From a checkpoint of a small image flow-matching model: 45211 training examples.
Rows from block 2 of a small image flow-matching model, named by matrix and row number. Rows with one number belong to one neuron. Each number is 50 + 10 x the weight over its row's rms, rounded and kept within 0 to 99. All counts start at 0.
After each neuron's rows are labels from the 100 images, of 14848 (inputs lightly noised), where the neuron reaches its highest value: "strongest on" is what is common among them. Only what is clearly more common there than usual is listed. The data: stained colorectal tissue patches (NCT-CRC-HE-100K). In brackets: how many of the 100.
# fc1: MLP up (model.blocks.2.mlp.fc1.weight, 768x192), inputs 0-95
# fc2: MLP down (model.blocks.2.mlp.fc2.weight, 192x768, transposed), outputs 0-95

fc1.309:72 48 47 39 44 61 59 36 45 43 43 37 48 46 52 51 70 53 47 43 47 51 49 49 51 40 58 31 54 46 50 59 28 37 50 58 46 49 39 42 40 50 45 51 54 44 37 49 56 33 29 62 51 71 39 42 47 52 62 61 47 33 56 50 70 63 52 37 37 30 35 61 51 35 63 56 34 54 30 53 48 29 54 59 36 52 41 43 55 48 48 57 63 27 46 58
fc2.309:45 47 49 43 66 62 43 59 45 51 38 47 61 59 55 38 40 44 60 47 54 52 53 59 44 55 58 58 58 55 35 42 62 65 61 61 41 51 57 53 51 54 43 34 63 64 46 62 60 44 52 41 58 30 57 65 43 43 53 55 51 35 35 53 51 86 52 41 53 44 44 44 47 45 70 72 75 37 53 48 55 48 47 63 35 49 55 49 50 50 61 42 63 33 62 53
strongest on: tissue: tumour epithelium (42)

fc1.758:32 67 52 30 42 70 49 64 69 51 47 51 64 50 42 60 43 29 60 49 45 44 52 57 52 38 51 58 51 60 42 67 52 50 45 59 44 63 54 72 46 49 58 43 49 56 61 56 41 42 59 58 57 78 60 44 45 39 42 43 49 54 29 52 43 43 47 42 36 43 51 42 38 68 40 48 31 30 47 63 51 38 48 49 66 48 30 60 49 35 41 43 52 71 36 41
fc2.758:32 43 56 54 49 61 47 38 49 61 54 34 39 49 42 66 49 41 56 35 44 53 55 43 47 43 54 41 55 46 41 46 66 58 32 62 60 74 66 53 55 40 56 50 49 48 57 50 46 49 64 52 51 31 44 51 46 62 52 45 55 47 70 57 53 51 58 44 55 57 49 57 41 68 39 49 70 62 55 66 46 42 52 58 70 41 66 53 49 39 38 44 51 31 63 40
strongest on: tissue: cancer-associated stroma (29)

fc1.639:58 39 47 38 46 60 54 45 29 56 59 47 67 56 54 60 59 66 57 63 63 53 42 60 79 48 50 39 57 34 58 43 49 38 41 58 55 42 42 45 61 61 48 67 53 65 53 65 58 57 45 43 58 62 76 52 42 56 45 51 31 67 65 59 44 61 50 58 52 54 28 57 54 54 52 42 58 59 52 35 60 53 58 45 57 37 69 48 51 43 44 52 55 38 52 47
fc2.639:41 38 51 47 46 69 39 51 28 59 47 67 62 46 58 50 48 49 60 46 45 51 50 49 34 51 45 37 48 45 36 54 40 62 44 55 56 58 66 65 42 54 54 39 54 46 45 61 53 36 48 54 53 49 52 64 42 34 60 48 62 45 54 57 38 55 59 50 53 61 55 53 47 65 61 56 53 56 48 57 42 69 56 49 51 45 59 44 57 50 47 41 33 33 65 31
strongest on: tissue: lymphocytes (28)

fc1.453:27 60 63 42 52 44 33 49 51 41 63 53 45 78 62 44 43 56 42 66 47 43 61 54 46 33 57 70 41 62 47 55 47 46 48 52 33 32 48 47 56 39 45 57 48 55 41 39 41 55 64 62 28 32 45 59 43 62 70 57 45 47 52 67 54 38 55 59 47 27 55 31 52 53 52 60 24 34 46 54 42 53 49 52 58 58 58 52 48 65 61 48 53 37 45 53
fc2.453:31 54 66 48 52 48 66 41 46 36 65 47 46 21 53 50 59 53 49 43 56 54 57 54 51 45 51 46 24 41 55 49 49 46 37 51 70 44 38 54 45 54 46 54 64 43 46 48 45 54 45 43 52 93 55 50 43 57 49 63 57 43 64 62 45 39 45 53 42 53 54 36 53 36 47 31 55 56 46 65 41 44 39 43 38 38 54 42 69 64 56 50 42 54 49 52
strongest on: tissue: tumour epithelium (49); tissue: normal colon mucosa (33)

fc1.566:51 57 65 49 72 47 39 46 48 48 58 42 48 26 69 47 45 57 55 53 35 66 49 51 33 50 60 58 48 48 47 61 42 57 29 39 48 35 56 46 61 55 52 56 59 63 48 58 32 49 35 51 66 45 42 56 59 37 42 54 35 53 56 52 48 76 57 48 54 51 33 64 57 39 41 57 42 66 65 62 49 44 44 66 56 57 45 65 49 60 42 50 47 40 36 51
fc2.566:51 58 54 58 55 36 42 43 57 41 47 40 54 40 49 50 38 55 46 58 57 48 66 49 40 45 67 48 52 49 50 52 61 43 65 51 38 59 27 46 49 44 77 57 57 41 52 60 19 56 47 56 54 32 42 58 48 69 66 61 51 55 53 44 43 48 46 52 56 45 29 45 60 56 56 38 47 47 32 35 72 46 37 39 48 41 43 41 65 48 54 57 43 56 39 46
strongest on: tissue: adipose tissue (53)

fc1.254:51 54 39 46 46 58 37 35 52 73 36 58 53 41 56 29 47 63 56 52 36 55 47 72 42 43 61 62 61 60 47 47 45 50 63 42 47 52 47 50 45 48 55 56 60 38 44 48 52 53 62 43 44 55 58 30 55 60 64 42 49 51 50 60 70 55 44 55 42 42 41 49 48 44 54 59 43 36 50 48 81 64 33 43 46 59 56 53 51 65 68 68 57 32 64 53
fc2.254:50 47 23 50 52 64 67 51 56 48 24 47 32 84 45 58 45 50 46 55 66 45 50 58 59 44 54 53 78 53 56 58 60 51 55 40 45 53 48 45 37 48 51 52 67 37 53 45 64 55 55 59 73 48 42 39 48 53 61 70 57 55 49 42 54 44 43 62 39 45 49 45 54 44 50 45 49 59 66 52 65 54 57 62 47 42 46 42 45 77 58 75 59 53 45 50
strongest on: tissue: tumour epithelium (48)

fc1.191:43 45 52 83 50 30 54 29 41 61 66 66 85 51 62 34 62 45 38 47 76 50 44 57 59 51 55 45 47 42 53 51 43 57 46 47 63 48 55 54 50 44 50 53 53 45 29 60 41 52 50 45 50 48 59 49 55 55 49 59 56 49 62 60 49 43 55 38 66 35 48 56 57 50 75 52 48 40 45 49 51 43 74 44 45 36 59 54 58 35 62 51 44 55 44 43
fc2.191:47 69 45 27 47 59 37 49 48 35 49 54 67 37 42 37 39 53 40 51 49 54 42 64 50 43 62 45 57 53 48 51 44 41 44 35 57 48 35 35 47 64 56 63 49 53 56 32 66 49 65 41 57 35 51 69 53 40 42 52 47 53 47 27 47 71 45 40 38 47 61 48 63 47 66 51 39 53 43 62 56 48 63 46 41 46 36 70 52 35 39 67 35 75 55 50
strongest on: tissue: normal colon mucosa (29)

fc1.108:43 44 44 35 40 56 50 53 53 63 64 56 46 55 46 22 47 54 62 56 51 49 42 24 48 31 61 26 55 58 51 42 44 58 49 27 54 54 65 50 33 60 53 32 40 61 64 25 48 46 50 67 53 47 36 47 73 58 31 43 51 40 45 65 62 48 45 34 39 48 48 46 40 55 42 45 53 51 43 47 43 57 54 48 50 42 61 50 47 48 46 49 62 41 60 55
fc2.108:42 39 50 41 43 44 43 66 58 50 42 67 52 32 47 41 49 47 42 54 46 37 63 45 51 58 56 43 50 42 48 59 70 58 60 46 56 59 71 36 35 84 57 63 24 56 49 45 38 50 52 40 66 50 44 63 49 59 41 48 56 58 64 29 53 44 45 59 44 55 45 51 58 56 59 50 62 57 55 40 53 58 46 56 44 32 34 44 47 43 51 46 61 55 44 54
strongest on: tissue: cancer-associated stroma (46)

fc1.419:41 57 38 50 35 45 30 58 44 41 42 66 62 35 51 44 33 48 41 45 47 36 48 56 70 45 62 55 65 30 53 44 33 54 46 44 43 56 40 60 49 65 33 60 58 55 58 43 59 52 53 61 42 76 61 57 82 50 55 51 61 38 56 45 57 52 30 59 40 51 64 42 62 38 49 46 37 34 53 60 46 54 44 51 52 64 52 47 50 52 55 56 44 44 44 44
fc2.419:59 43 70 63 45 51 48 42 45 56 47 61 50 51 52 45 55 53 44 61 68 47 55 40 38 51 65 36 48 50 54 39 46 38 58 39 48 54 59 44 62 62 32 69 33 35 63 74 46 53 48 44 74 38 59 53 38 63 56 45 43 51 51 54 43 71 48 46 55 33 56 46 41 35 56 46 40 53 67 50 48 41 42 47 36 48 50 46 47 40 54 37 57 46 60 42
strongest on: tissue: cancer-associated stroma (27)

fc1.337:41 37 51 42 49 42 51 52 61 49 53 48 70 51 45 50 65 63 53 56 52 47 50 49 44 51 61 50 67 44 48 65 38 35 62 48 46 62 45 43 47 66 33 50 59 89 55 44 33 53 36 60 69 49 42 48 63 53 59 50 63 51 52 48 54 61 52 45 25 51 40 61 39 47 46 31 55 51 44 53 52 46 44 46 58 46 51 55 60 35 48 38 61 61 53 60
fc2.337:63 34 61 45 54 43 54 39 59 45 69 56 49 59 63 50 41 58 58 60 29 53 60 47 55 50 62 53 67 47 56 45 58 61 58 38 58 52 38 42 55 51 51 48 51 68 39 60 38 46 36 53 30 63 56 63 35 57 68 59 53 43 51 38 46 51 47 52 38 57 54 43 53 32 40 48 63 47 61 64 49 38 65 46 51 57 32 37 53 42 44 28 60 45 49 55
strongest on: tissue: debris (51)

fc1.127:42 57 35 50 63 43 42 26 41 70 57 55 65 57 56 52 44 50 51 50 56 66 55 45 68 37 52 50 33 54 58 50 40 62 55 44 51 36 49 57 63 57 75 47 67 51 45 59 60 45 41 46 31 57 34 39 60 54 54 49 34 49 72 57 42 47 53 64 47 41 65 47 63 51 56 52 54 44 62 52 56 45 70 43 44 41 36 49 45 58 35 65 41 48 39 32
fc2.127:45 40 20 40 56 47 45 53 42 46 26 48 53 40 64 56 39 42 53 57 53 47 51 55 42 43 52 44 44 46 59 64 63 67 57 30 46 45 51 49 39 57 71 51 53 39 54 41 53 49 36 49 47 33 52 53 36 63 38 68 43 35 47 43 40 44 52 71 36 56 44 50 57 49 54 43 39 56 36 46 43 31 43 56 34 34 52 57 53 52 47 50 20 52 56 42
strongest on: tissue: normal colon mucosa (28); tissue: mucus (27)

fc1.673:65 37 60 50 58 46 43 67 43 53 51 46 45 40 44 35 50 46 56 57 58 37 53 52 45 41 42 46 47 47 52 31 46 57 71 50 61 57 42 64 41 66 40 42 32 42 45 51 59 50 40 54 48 53 52 47 62 51 52 46 36 54 44 53 54 53 53 48 46 27 49 46 46 38 60 58 38 38 32 38 50 35 56 55 45 48 58 32 47 50 69 45 22 44 62 43
fc2.673:44 47 44 57 53 50 46 49 40 51 50 47 77 54 55 53 38 51 55 50 47 55 45 41 37 53 47 42 37 46 49 73 32 68 62 54 43 63 65 46 55 79 53 58 43 44 40 59 51 31 54 46 53 59 48 48 38 46 36 52 61 49 44 28 43 48 48 50 51 52 55 53 55 55 53 40 56 56 76 20 51 29 42 42 46 65 43 48 53 47 59 56 35 45 37 37
strongest on: tissue: tumour epithelium (42)

fc1.649:45 30 61 34 49 37 57 45 41 55 44 49 59 45 42 41 65 53 52 53 50 45 41 40 44 45 57 38 45 46 52 52 69 52 43 56 63 54 45 44 44 37 57 48 37 43 59 48 47 38 46 48 30 53 50 49 49 53 41 52 51 81 67 25 60 59 34 67 55 59 62 60 31 49 73 54 37 62 58 54 51 48 42 56 44 46 51 48 42 58 70 60 47 71 46 47
fc2.649:57 47 56 56 48 33 63 57 60 43 46 55 54 51 43 35 42 55 60 66 34 30 61 37 46 51 72 51 43 34 51 39 47 63 60 72 46 58 47 36 55 49 60 61 40 57 49 45 56 55 51 54 55 54 43 55 56 41 45 54 60 59 49 34 53 47 35 41 65 56 68 51 51 50 50 54 55 28 26 51 47 36 32 42 52 46 35 64 60 50 63 60 44 34 48 45
strongest on: tissue: smooth muscle (41)

fc1.43:49 70 73 33 53 54 54 51 56 43 72 59 44 43 60 49 50 60 68 41 43 45 43 56 47 38 48 53 44 48 61 50 50 67 69 48 31 43 74 53 50 54 53 52 34 53 56 48 52 62 35 46 45 43 71 67 55 48 55 54 35 47 27 45 47 43 76 62 57 60 45 68 54 34 43 53 67 59 39 62 40 48 40 59 56 48 47 59 43 41 62 76 45 56 61 62
fc2.43:50 61 53 46 41 31 35 41 56 54 32 56 68 64 50 46 49 51 42 55 52 47 72 52 48 46 47 37 50 65 47 55 61 48 38 61 47 62 49 66 38 41 36 51 82 50 43 63 43 42 45 52 46 60 58 41 57 40 56 40 53 53 38 52 54 52 47 68 47 50 39 54 49 71 50 24 45 57 58 62 81 58 58 65 60 37 38 58 50 58 52 57 56 48 28 62
strongest on: tissue: smooth muscle (50); tissue: cancer-associated stroma (41)

fc1.474:50 38 45 40 43 38 40 35 54 67 55 59 52 41 41 52 53 48 64 52 49 51 44 51 43 28 55 45 53 64 50 51 26 46 54 70 59 49 31 50 46 55 44 52 50 49 62 66 53 54 76 50 57 52 36 37 38 53 44 45 13 42 50 47 45 53 56 56 39 59 35 45 52 24 42 50 36 57 50 38 63 35 51 61 50 36 53 45 45 69 51 55 52 71 53 46
fc2.474:58 40 36 43 42 44 69 53 51 59 47 50 47 55 44 46 51 48 48 52 52 33 33 61 50 50 54 50 65 33 34 68 67 50 76 66 51 51 41 50 42 57 47 57 44 46 56 47 47 43 54 69 42 56 58 60 70 57 70 62 55 45 54 48 63 39 44 58 44 49 39 51 58 44 42 30 64 45 52 28 65 48 47 47 53 46 53 60 44 47 48 36 73 40 57 40
strongest on: tissue: tumour epithelium (53)

fc1.8:58 25 44 57 63 51 38 48 40 53 45 65 59 33 29 33 53 28 63 41 45 52 52 51 41 39 47 62 43 52 57 35 56 48 53 43 48 57 48 61 37 43 44 61 44 59 38 59 53 65 36 38 55 59 41 50 33 65 51 43 46 50 36 48 43 58 52 42 40 51 59 55 47 33 48 57 47 33 54 37 54 44 56 52 31 56 59 38 56 73 56 55 57 66 60 37
fc2.8:57 37 49 52 47 40 58 43 54 55 30 46 50 70 25 40 36 51 33 44 46 52 53 59 53 43 63 31 42 47 46 60 56 66 48 44 55 65 51 65 50 57 46 42 46 60 57 60 49 55 36 52 44 48 42 47 56 42 52 44 52 70 70 53 45 56 55 56 53 43 62 65 64 40 49 47 49 58 34 40 38 40 37 35 30 55 34 59 52 54 55 52 56 36 51 60
strongest on: tissue: debris (30)

fc1.282:55 47 50 47 23 36 50 50 75 30 48 35 52 41 42 56 43 49 33 43 56 33 53 53 30 61 53 51 56 32 39 51 46 71 61 52 49 28 49 47 67 49 45 53 51 48 47 42 59 44 53 58 48 37 34 35 48 49 46 50 33 50 48 57 41 49 46 34 53 52 39 40 42 36 30 50 51 38 46 45 63 51 49 40 52 50 36 49 55 53 48 49 64 41 54 48
fc2.282:61 50 57 64 64 19 62 39 49 52 66 59 38 59 44 43 51 52 32 55 37 57 39 60 49 52 54 44 60 61 65 39 60 65 51 49 48 31 56 41 62 45 55 33 50 62 51 45 55 62 56 46 56 51 55 43 50 53 43 34 52 52 49 70 44 53 52 50 60 49 32 54 40 42 37 54 55 61 41 48 54 64 50 54 57 57 36 45 46 43 71 60 69 60 40 82
strongest on: tissue: lymphocytes (64)

fc1.348:56 62 66 35 39 46 51 58 56 36 47 56 57 43 48 37 67 55 51 42 55 40 55 37 36 44 44 32 55 39 44 72 40 33 61 55 53 46 45 37 57 28 55 41 33 60 43 51 56 53 68 59 63 69 43 50 71 38 51 49 44 48 59 51 47 53 56 44 54 50 29 55 49 51 31 54 49 58 54 60 61 60 24 48 56 61 50 49 57 31 60 51 55 49 52 63
fc2.348:61 58 61 41 58 31 38 41 67 41 55 40 48 59 49 46 51 50 47 42 54 68 46 49 48 39 53 55 58 40 47 43 59 44 53 64 45 47 59 36 64 30 50 61 35 54 75 57 57 51 77 45 45 36 53 44 35 58 48 53 54 45 56 49 40 43 68 35 58 52 32 49 53 43 29 46 49 47 49 61 47 59 59 54 70 47 42 53 38 46 49 52 45 55 45 37
strongest on: tissue: cancer-associated stroma (35); tissue: debris (31)

fc1.440:47 48 45 53 35 48 44 40 35 36 42 63 57 51 53 36 75 51 59 46 77 52 50 67 52 33 51 37 69 73 41 39 45 46 55 57 39 56 52 51 49 48 54 52 48 45 36 49 61 55 54 49 61 57 57 39 55 48 59 56 41 50 54 37 49 40 50 38 72 52 53 35 47 61 48 58 47 51 51 50 54 48 46 40 55 61 52 47 56 61 90 58 50 58 55 46
fc2.440:44 50 51 19 57 60 22 55 53 61 48 52 51 59 37 36 52 50 68 38 43 51 52 33 46 54 66 63 72 38 51 34 56 38 59 49 52 60 55 79 35 49 54 57 36 38 47 49 53 40 55 56 57 40 55 41 56 54 50 46 48 50 43 39 41 62 57 56 64 59 49 73 52 59 45 49 55 52 48 41 46 46 50 51 52 46 40 38 30 38 52 54 51 45 46 35
strongest on: tissue: mucus (28)

fc1.382:41 75 61 52 48 48 60 50 55 64 48 55 61 44 44 53 63 56 53 52 62 36 51 38 32 34 52 65 50 62 63 55 62 57 42 58 64 35 62 70 63 58 45 53 48 40 66 54 56 63 56 52 60 53 40 44 60 58 49 51 53 59 51 48 45 46 54 68 56 55 46 50 59 50 68 49 43 48 65 51 63 45 57 51 50 43 58 46 57 57 56 47 50 54 39 60
fc2.382:56 54 55 49 40 45 46 40 46 57 45 48 42 52 34 50 20 48 49 51 48 72 44 44 57 37 38 45 49 49 47 44 68 56 66 57 41 64 56 56 49 49 44 75 37 27 34 61 57 38 57 50 46 53 66 57 41 44 42 48 45 44 42 49 59 29 41 68 55 50 56 37 61 42 59 49 48 56 58 43 59 52 32 53 48 27 52 69 63 37 56 43 51 59 55 45
strongest on: tissue: tumour epithelium (40)

fc1.164:43 65 40 61 63 51 54 51 39 45 60 36 50 43 39 36 64 41 40 45 58 61 58 51 67 56 37 31 35 27 51 67 49 65 57 51 54 49 49 53 35 61 43 55 61 43 38 44 56 52 70 46 50 48 47 44 55 55 52 47 55 40 60 53 44 58 53 57 54 68 52 51 60 66 55 47 50 62 51 61 51 54 36 56 39 39 49 75 52 39 48 55 29 40 58 60
fc2.164:46 53 33 57 38 58 51 51 54 50 59 70 44 62 45 45 48 48 28 49 54 48 43 48 43 48 40 72 31 62 43 53 56 77 45 44 43 59 42 62 44 66 40 59 74 48 46 50 60 52 69 45 63 61 52 54 40 46 53 56 49 42 51 48 64 48 58 61 59 54 47 59 48 66 51 57 63 44 51 63 54 47 57 31 38 41 50 42 26 41 44 54 35 61 40 59
strongest on: tissue: mucus (39); tissue: normal colon mucosa (33)

fc1.384:42 35 44 45 55 45 50 49 30 51 40 35 52 58 52 57 54 66 62 45 46 68 46 59 73 46 54 45 49 47 61 48 58 45 61 41 62 54 50 46 64 72 55 64 62 35 41 60 45 64 48 44 64 39 44 72 58 48 42 47 38 38 69 39 75 26 61 61 54 56 61 48 63 66 47 42 66 41 39 43 45 45 68 59 49 24 66 60 52 42 53 50 38 41 47 39
fc2.384:49 66 61 46 44 59 63 34 45 45 64 45 60 51 54 52 49 48 49 47 53 59 66 61 51 21 66 34 49 37 56 54 50 57 56 47 51 44 50 46 58 42 44 52 41 37 61 64 55 50 52 70 62 41 34 36 44 60 41 51 42 49 62 52 54 41 50 55 46 51 29 60 53 48 44 40 52 49 44 52 50 61 54 51 64 54 45 39 67 47 60 41 56 65 34 50
strongest on: tissue: normal colon mucosa (27)

fc1.200:50 56 24 43 46 61 59 50 46 49 57 59 59 56 50 56 48 45 55 47 79 64 56 44 45 45 42 49 51 48 29 46 57 61 41 54 46 41 48 51 44 56 64 59 54 59 56 48 77 62 55 47 40 54 52 41 52 54 42 49 40 55 60 50 48 41 62 67 39 54 72 39 52 61 46 47 54 56 32 47 68 27 54 48 45 29 45 56 49 61 47 50 44 61 46 42
fc2.200:46 38 39 54 49 64 49 55 41 46 69 40 38 41 59 39 38 52 50 45 65 53 46 58 50 50 60 38 40 59 49 54 42 54 47 45 47 54 63 49 56 71 66 61 56 59 50 59 77 38 47 58 53 52 58 56 44 55 48 59 47 53 52 66 58 55 47 62 44 49 71 49 44 56 31 59 39 42 75 40 66 42 44 66 57 48 42 58 45 48 55 39 36 46 48 73
strongest on: tissue: mucus (81)

fc1.19:34 41 65 48 45 50 53 54 57 39 39 46 45 42 47 52 41 62 45 46 47 38 53 55 48 41 51 55 48 45 81 50 38 46 48 53 53 58 49 49 48 52 58 44 42 50 70 54 63 52 49 58 38 39 45 58 50 41 57 51 39 70 61 54 43 55 51 48 71 61 37 58 63 36 67 48 54 34 57 24 39 43 50 42 34 63 62 43 50 57 56 47 64 57 49 60
fc2.19:42 40 61 58 69 49 50 31 58 64 54 54 53 54 49 53 57 56 39 63 60 49 67 48 45 53 50 51 49 39 63 42 62 48 34 55 48 61 49 48 60 61 59 48 50 44 49 50 57 43 46 49 45 73 51 43 33 56 45 64 49 57 42 64 39 55 38 52 57 40 43 53 35 35 49 62 66 45 50 12 60 39 38 46 49 39 38 62 37 54 40 65 46 59 49 57
strongest on: tissue: debris (27)

fc1.45:53 54 44 64 43 58 63 57 47 34 52 49 40 42 45 37 42 36 46 68 41 43 37 64 53 77 47 45 51 65 50 52 48 53 57 46 48 58 58 39 62 49 48 46 52 50 50 72 59 49 30 55 40 42 66 56 47 48 58 52 59 43 58 49 51 38 57 44 70 41 41 53 47 54 62 42 39 47 59 62 59 51 48 55 63 57 38 40 57 29 44 51 46 63 36 55
fc2.45:53 46 45 58 45 40 30 29 44 45 41 52 55 56 56 56 72 47 40 46 55 53 89 68 45 55 46 52 50 43 48 52 67 57 56 37 44 67 38 42 56 43 40 54 47 42 44 56 62 54 32 44 61 50 46 59 53 42 59 50 50 45 51 62 47 48 50 50 62 40 34 44 39 60 52 54 47 58 46 73 63 45 50 46 68 49 46 44 38 30 41 63 52 41 67 48
strongest on: tissue: tumour epithelium (50)

fc1.581:43 20 61 60 54 51 39 26 30 52 24 42 36 51 45 44 43 50 47 50 52 44 48 37 49 49 40 44 49 51 56 29 42 35 45 55 43 61 52 46 37 45 52 44 51 32 30 64 59 56 29 31 53 56 60 59 63 42 49 54 66 49 43 35 50 50 59 50 45 35 56 58 55 47 36 27 32 34 57 55 68 50 52 65 36 44 49 61 43 60 52 41 41 43 41 65
fc2.581:49 29 67 52 50 51 57 73 40 50 65 55 51 33 55 60 49 62 49 45 48 43 42 49 39 45 47 62 47 51 54 46 60 53 51 53 64 62 55 36 43 63 57 54 59 36 51 31 54 39 34 56 45 45 54 58 30 50 45 24 49 43 55 30 51 60 55 54 26 58 57 40 41 39 41 59 51 67 30 58 41 36 51 70 47 37 52 37 49 52 51 42 18 54 55 50
strongest on: tissue: debris (36)

fc1.281:46 38 44 56 71 43 34 52 50 44 63 63 51 52 69 34 61 36 64 51 42 33 43 45 58 35 62 38 53 52 65 67 48 43 53 64 47 41 59 47 38 57 58 41 48 55 32 64 45 66 56 63 63 56 43 48 47 48 45 45 31 47 56 29 45 39 57 56 45 65 49 54 46 42 47 46 32 45 56 45 47 61 42 41 51 55 58 52 45 48 66 42 37 59 42 58
fc2.281:30 42 30 71 39 38 61 40 56 52 63 47 56 50 55 45 64 47 49 56 74 58 68 51 58 56 67 51 63 47 60 35 42 47 49 70 51 55 58 42 49 55 56 58 48 39 65 67 33 46 47 52 31 57 52 51 51 48 53 39 49 47 41 57 41 44 59 54 50 47 48 54 43 42 42 51 57 47 45 56 39 71 51 54 51 61 41 38 60 47 58 33 41 55 69 59
strongest on: tissue: adipose tissue (67)

fc1.418:24 38 46 39 49 44 66 54 52 53 55 37 47 53 49 60 56 61 64 55 61 42 47 49 57 52 61 36 43 58 55 56 36 49 38 49 59 49 58 53 68 62 62 59 54 39 51 48 49 70 54 58 70 44 42 59 55 48 35 46 31 43 42 46 63 44 60 60 50 64 47 55 59 38 44 47 62 37 36 48 53 48 64 56 49 46 39 74 83 60 61 60 41 52 47 42
fc2.418:52 66 62 56 45 42 60 44 62 48 43 56 72 47 58 42 57 52 49 56 36 43 73 53 59 49 65 30 62 51 62 64 41 55 35 34 46 43 30 59 47 45 40 50 48 41 48 69 55 51 55 54 48 36 53 45 48 62 61 48 52 57 59 26 43 53 52 63 39 41 44 57 50 58 74 40 47 45 65 39 62 42 51 56 69 51 42 19 61 57 46 29 53 39 34 58
strongest on: tissue: normal colon mucosa (37); tissue: tumour epithelium (35)

fc1.90:50 45 61 61 49 56 54 55 64 54 43 52 48 63 37 54 39 64 67 62 74 54 52 43 59 46 38 31 44 59 42 53 56 38 53 55 42 46 49 42 50 72 31 66 60 39 41 48 59 51 42 22 49 37 54 49 50 68 61 66 64 52 47 61 39 53 39 46 57 44 34 62 40 57 63 54 37 50 42 41 64 61 53 69 43 41 54 70 50 49 44 42 39 44 45 38
fc2.90:63 58 39 52 68 57 45 50 63 48 57 49 57 49 39 50 65 53 59 39 57 56 31 45 55 48 32 61 44 50 46 38 45 47 46 70 51 53 59 39 51 75 35 39 56 49 50 37 67 46 46 59 34 53 45 48 50 37 70 36 44 46 77 64 64 46 49 55 50 56 27 50 63 59 65 37 47 43 64 35 59 53 61 47 48 44 48 46 63 57 60 51 52 67 62 52
strongest on: tissue: debris (77)

fc1.319:65 65 49 64 57 29 63 52 32 47 58 45 28 45 53 52 45 57 30 34 49 40 47 39 48 34 49 72 45 48 51 65 42 36 58 37 40 48 53 50 47 54 41 38 60 41 39 56 43 52 50 57 49 55 36 51 57 63 43 62 70 44 61 61 56 55 52 47 52 36 51 53 56 49 47 45 67 37 51 55 38 63 49 48 64 66 56 63 50 52 29 55 64 44 36 58
fc2.319:74 44 45 55 70 27 61 30 56 50 62 40 44 64 46 48 48 49 40 60 63 45 53 44 31 58 41 59 40 55 49 45 64 54 45 35 55 15 40 33 52 59 36 40 67 56 46 49 39 53 32 50 61 25 58 58 43 44 52 60 55 47 43 50 44 66 64 49 48 50 52 41 51 37 54 58 53 59 31 59 54 52 59 52 39 52 54 51 62 35 47 46 47 59 54 51
strongest on: tissue: adipose tissue (64)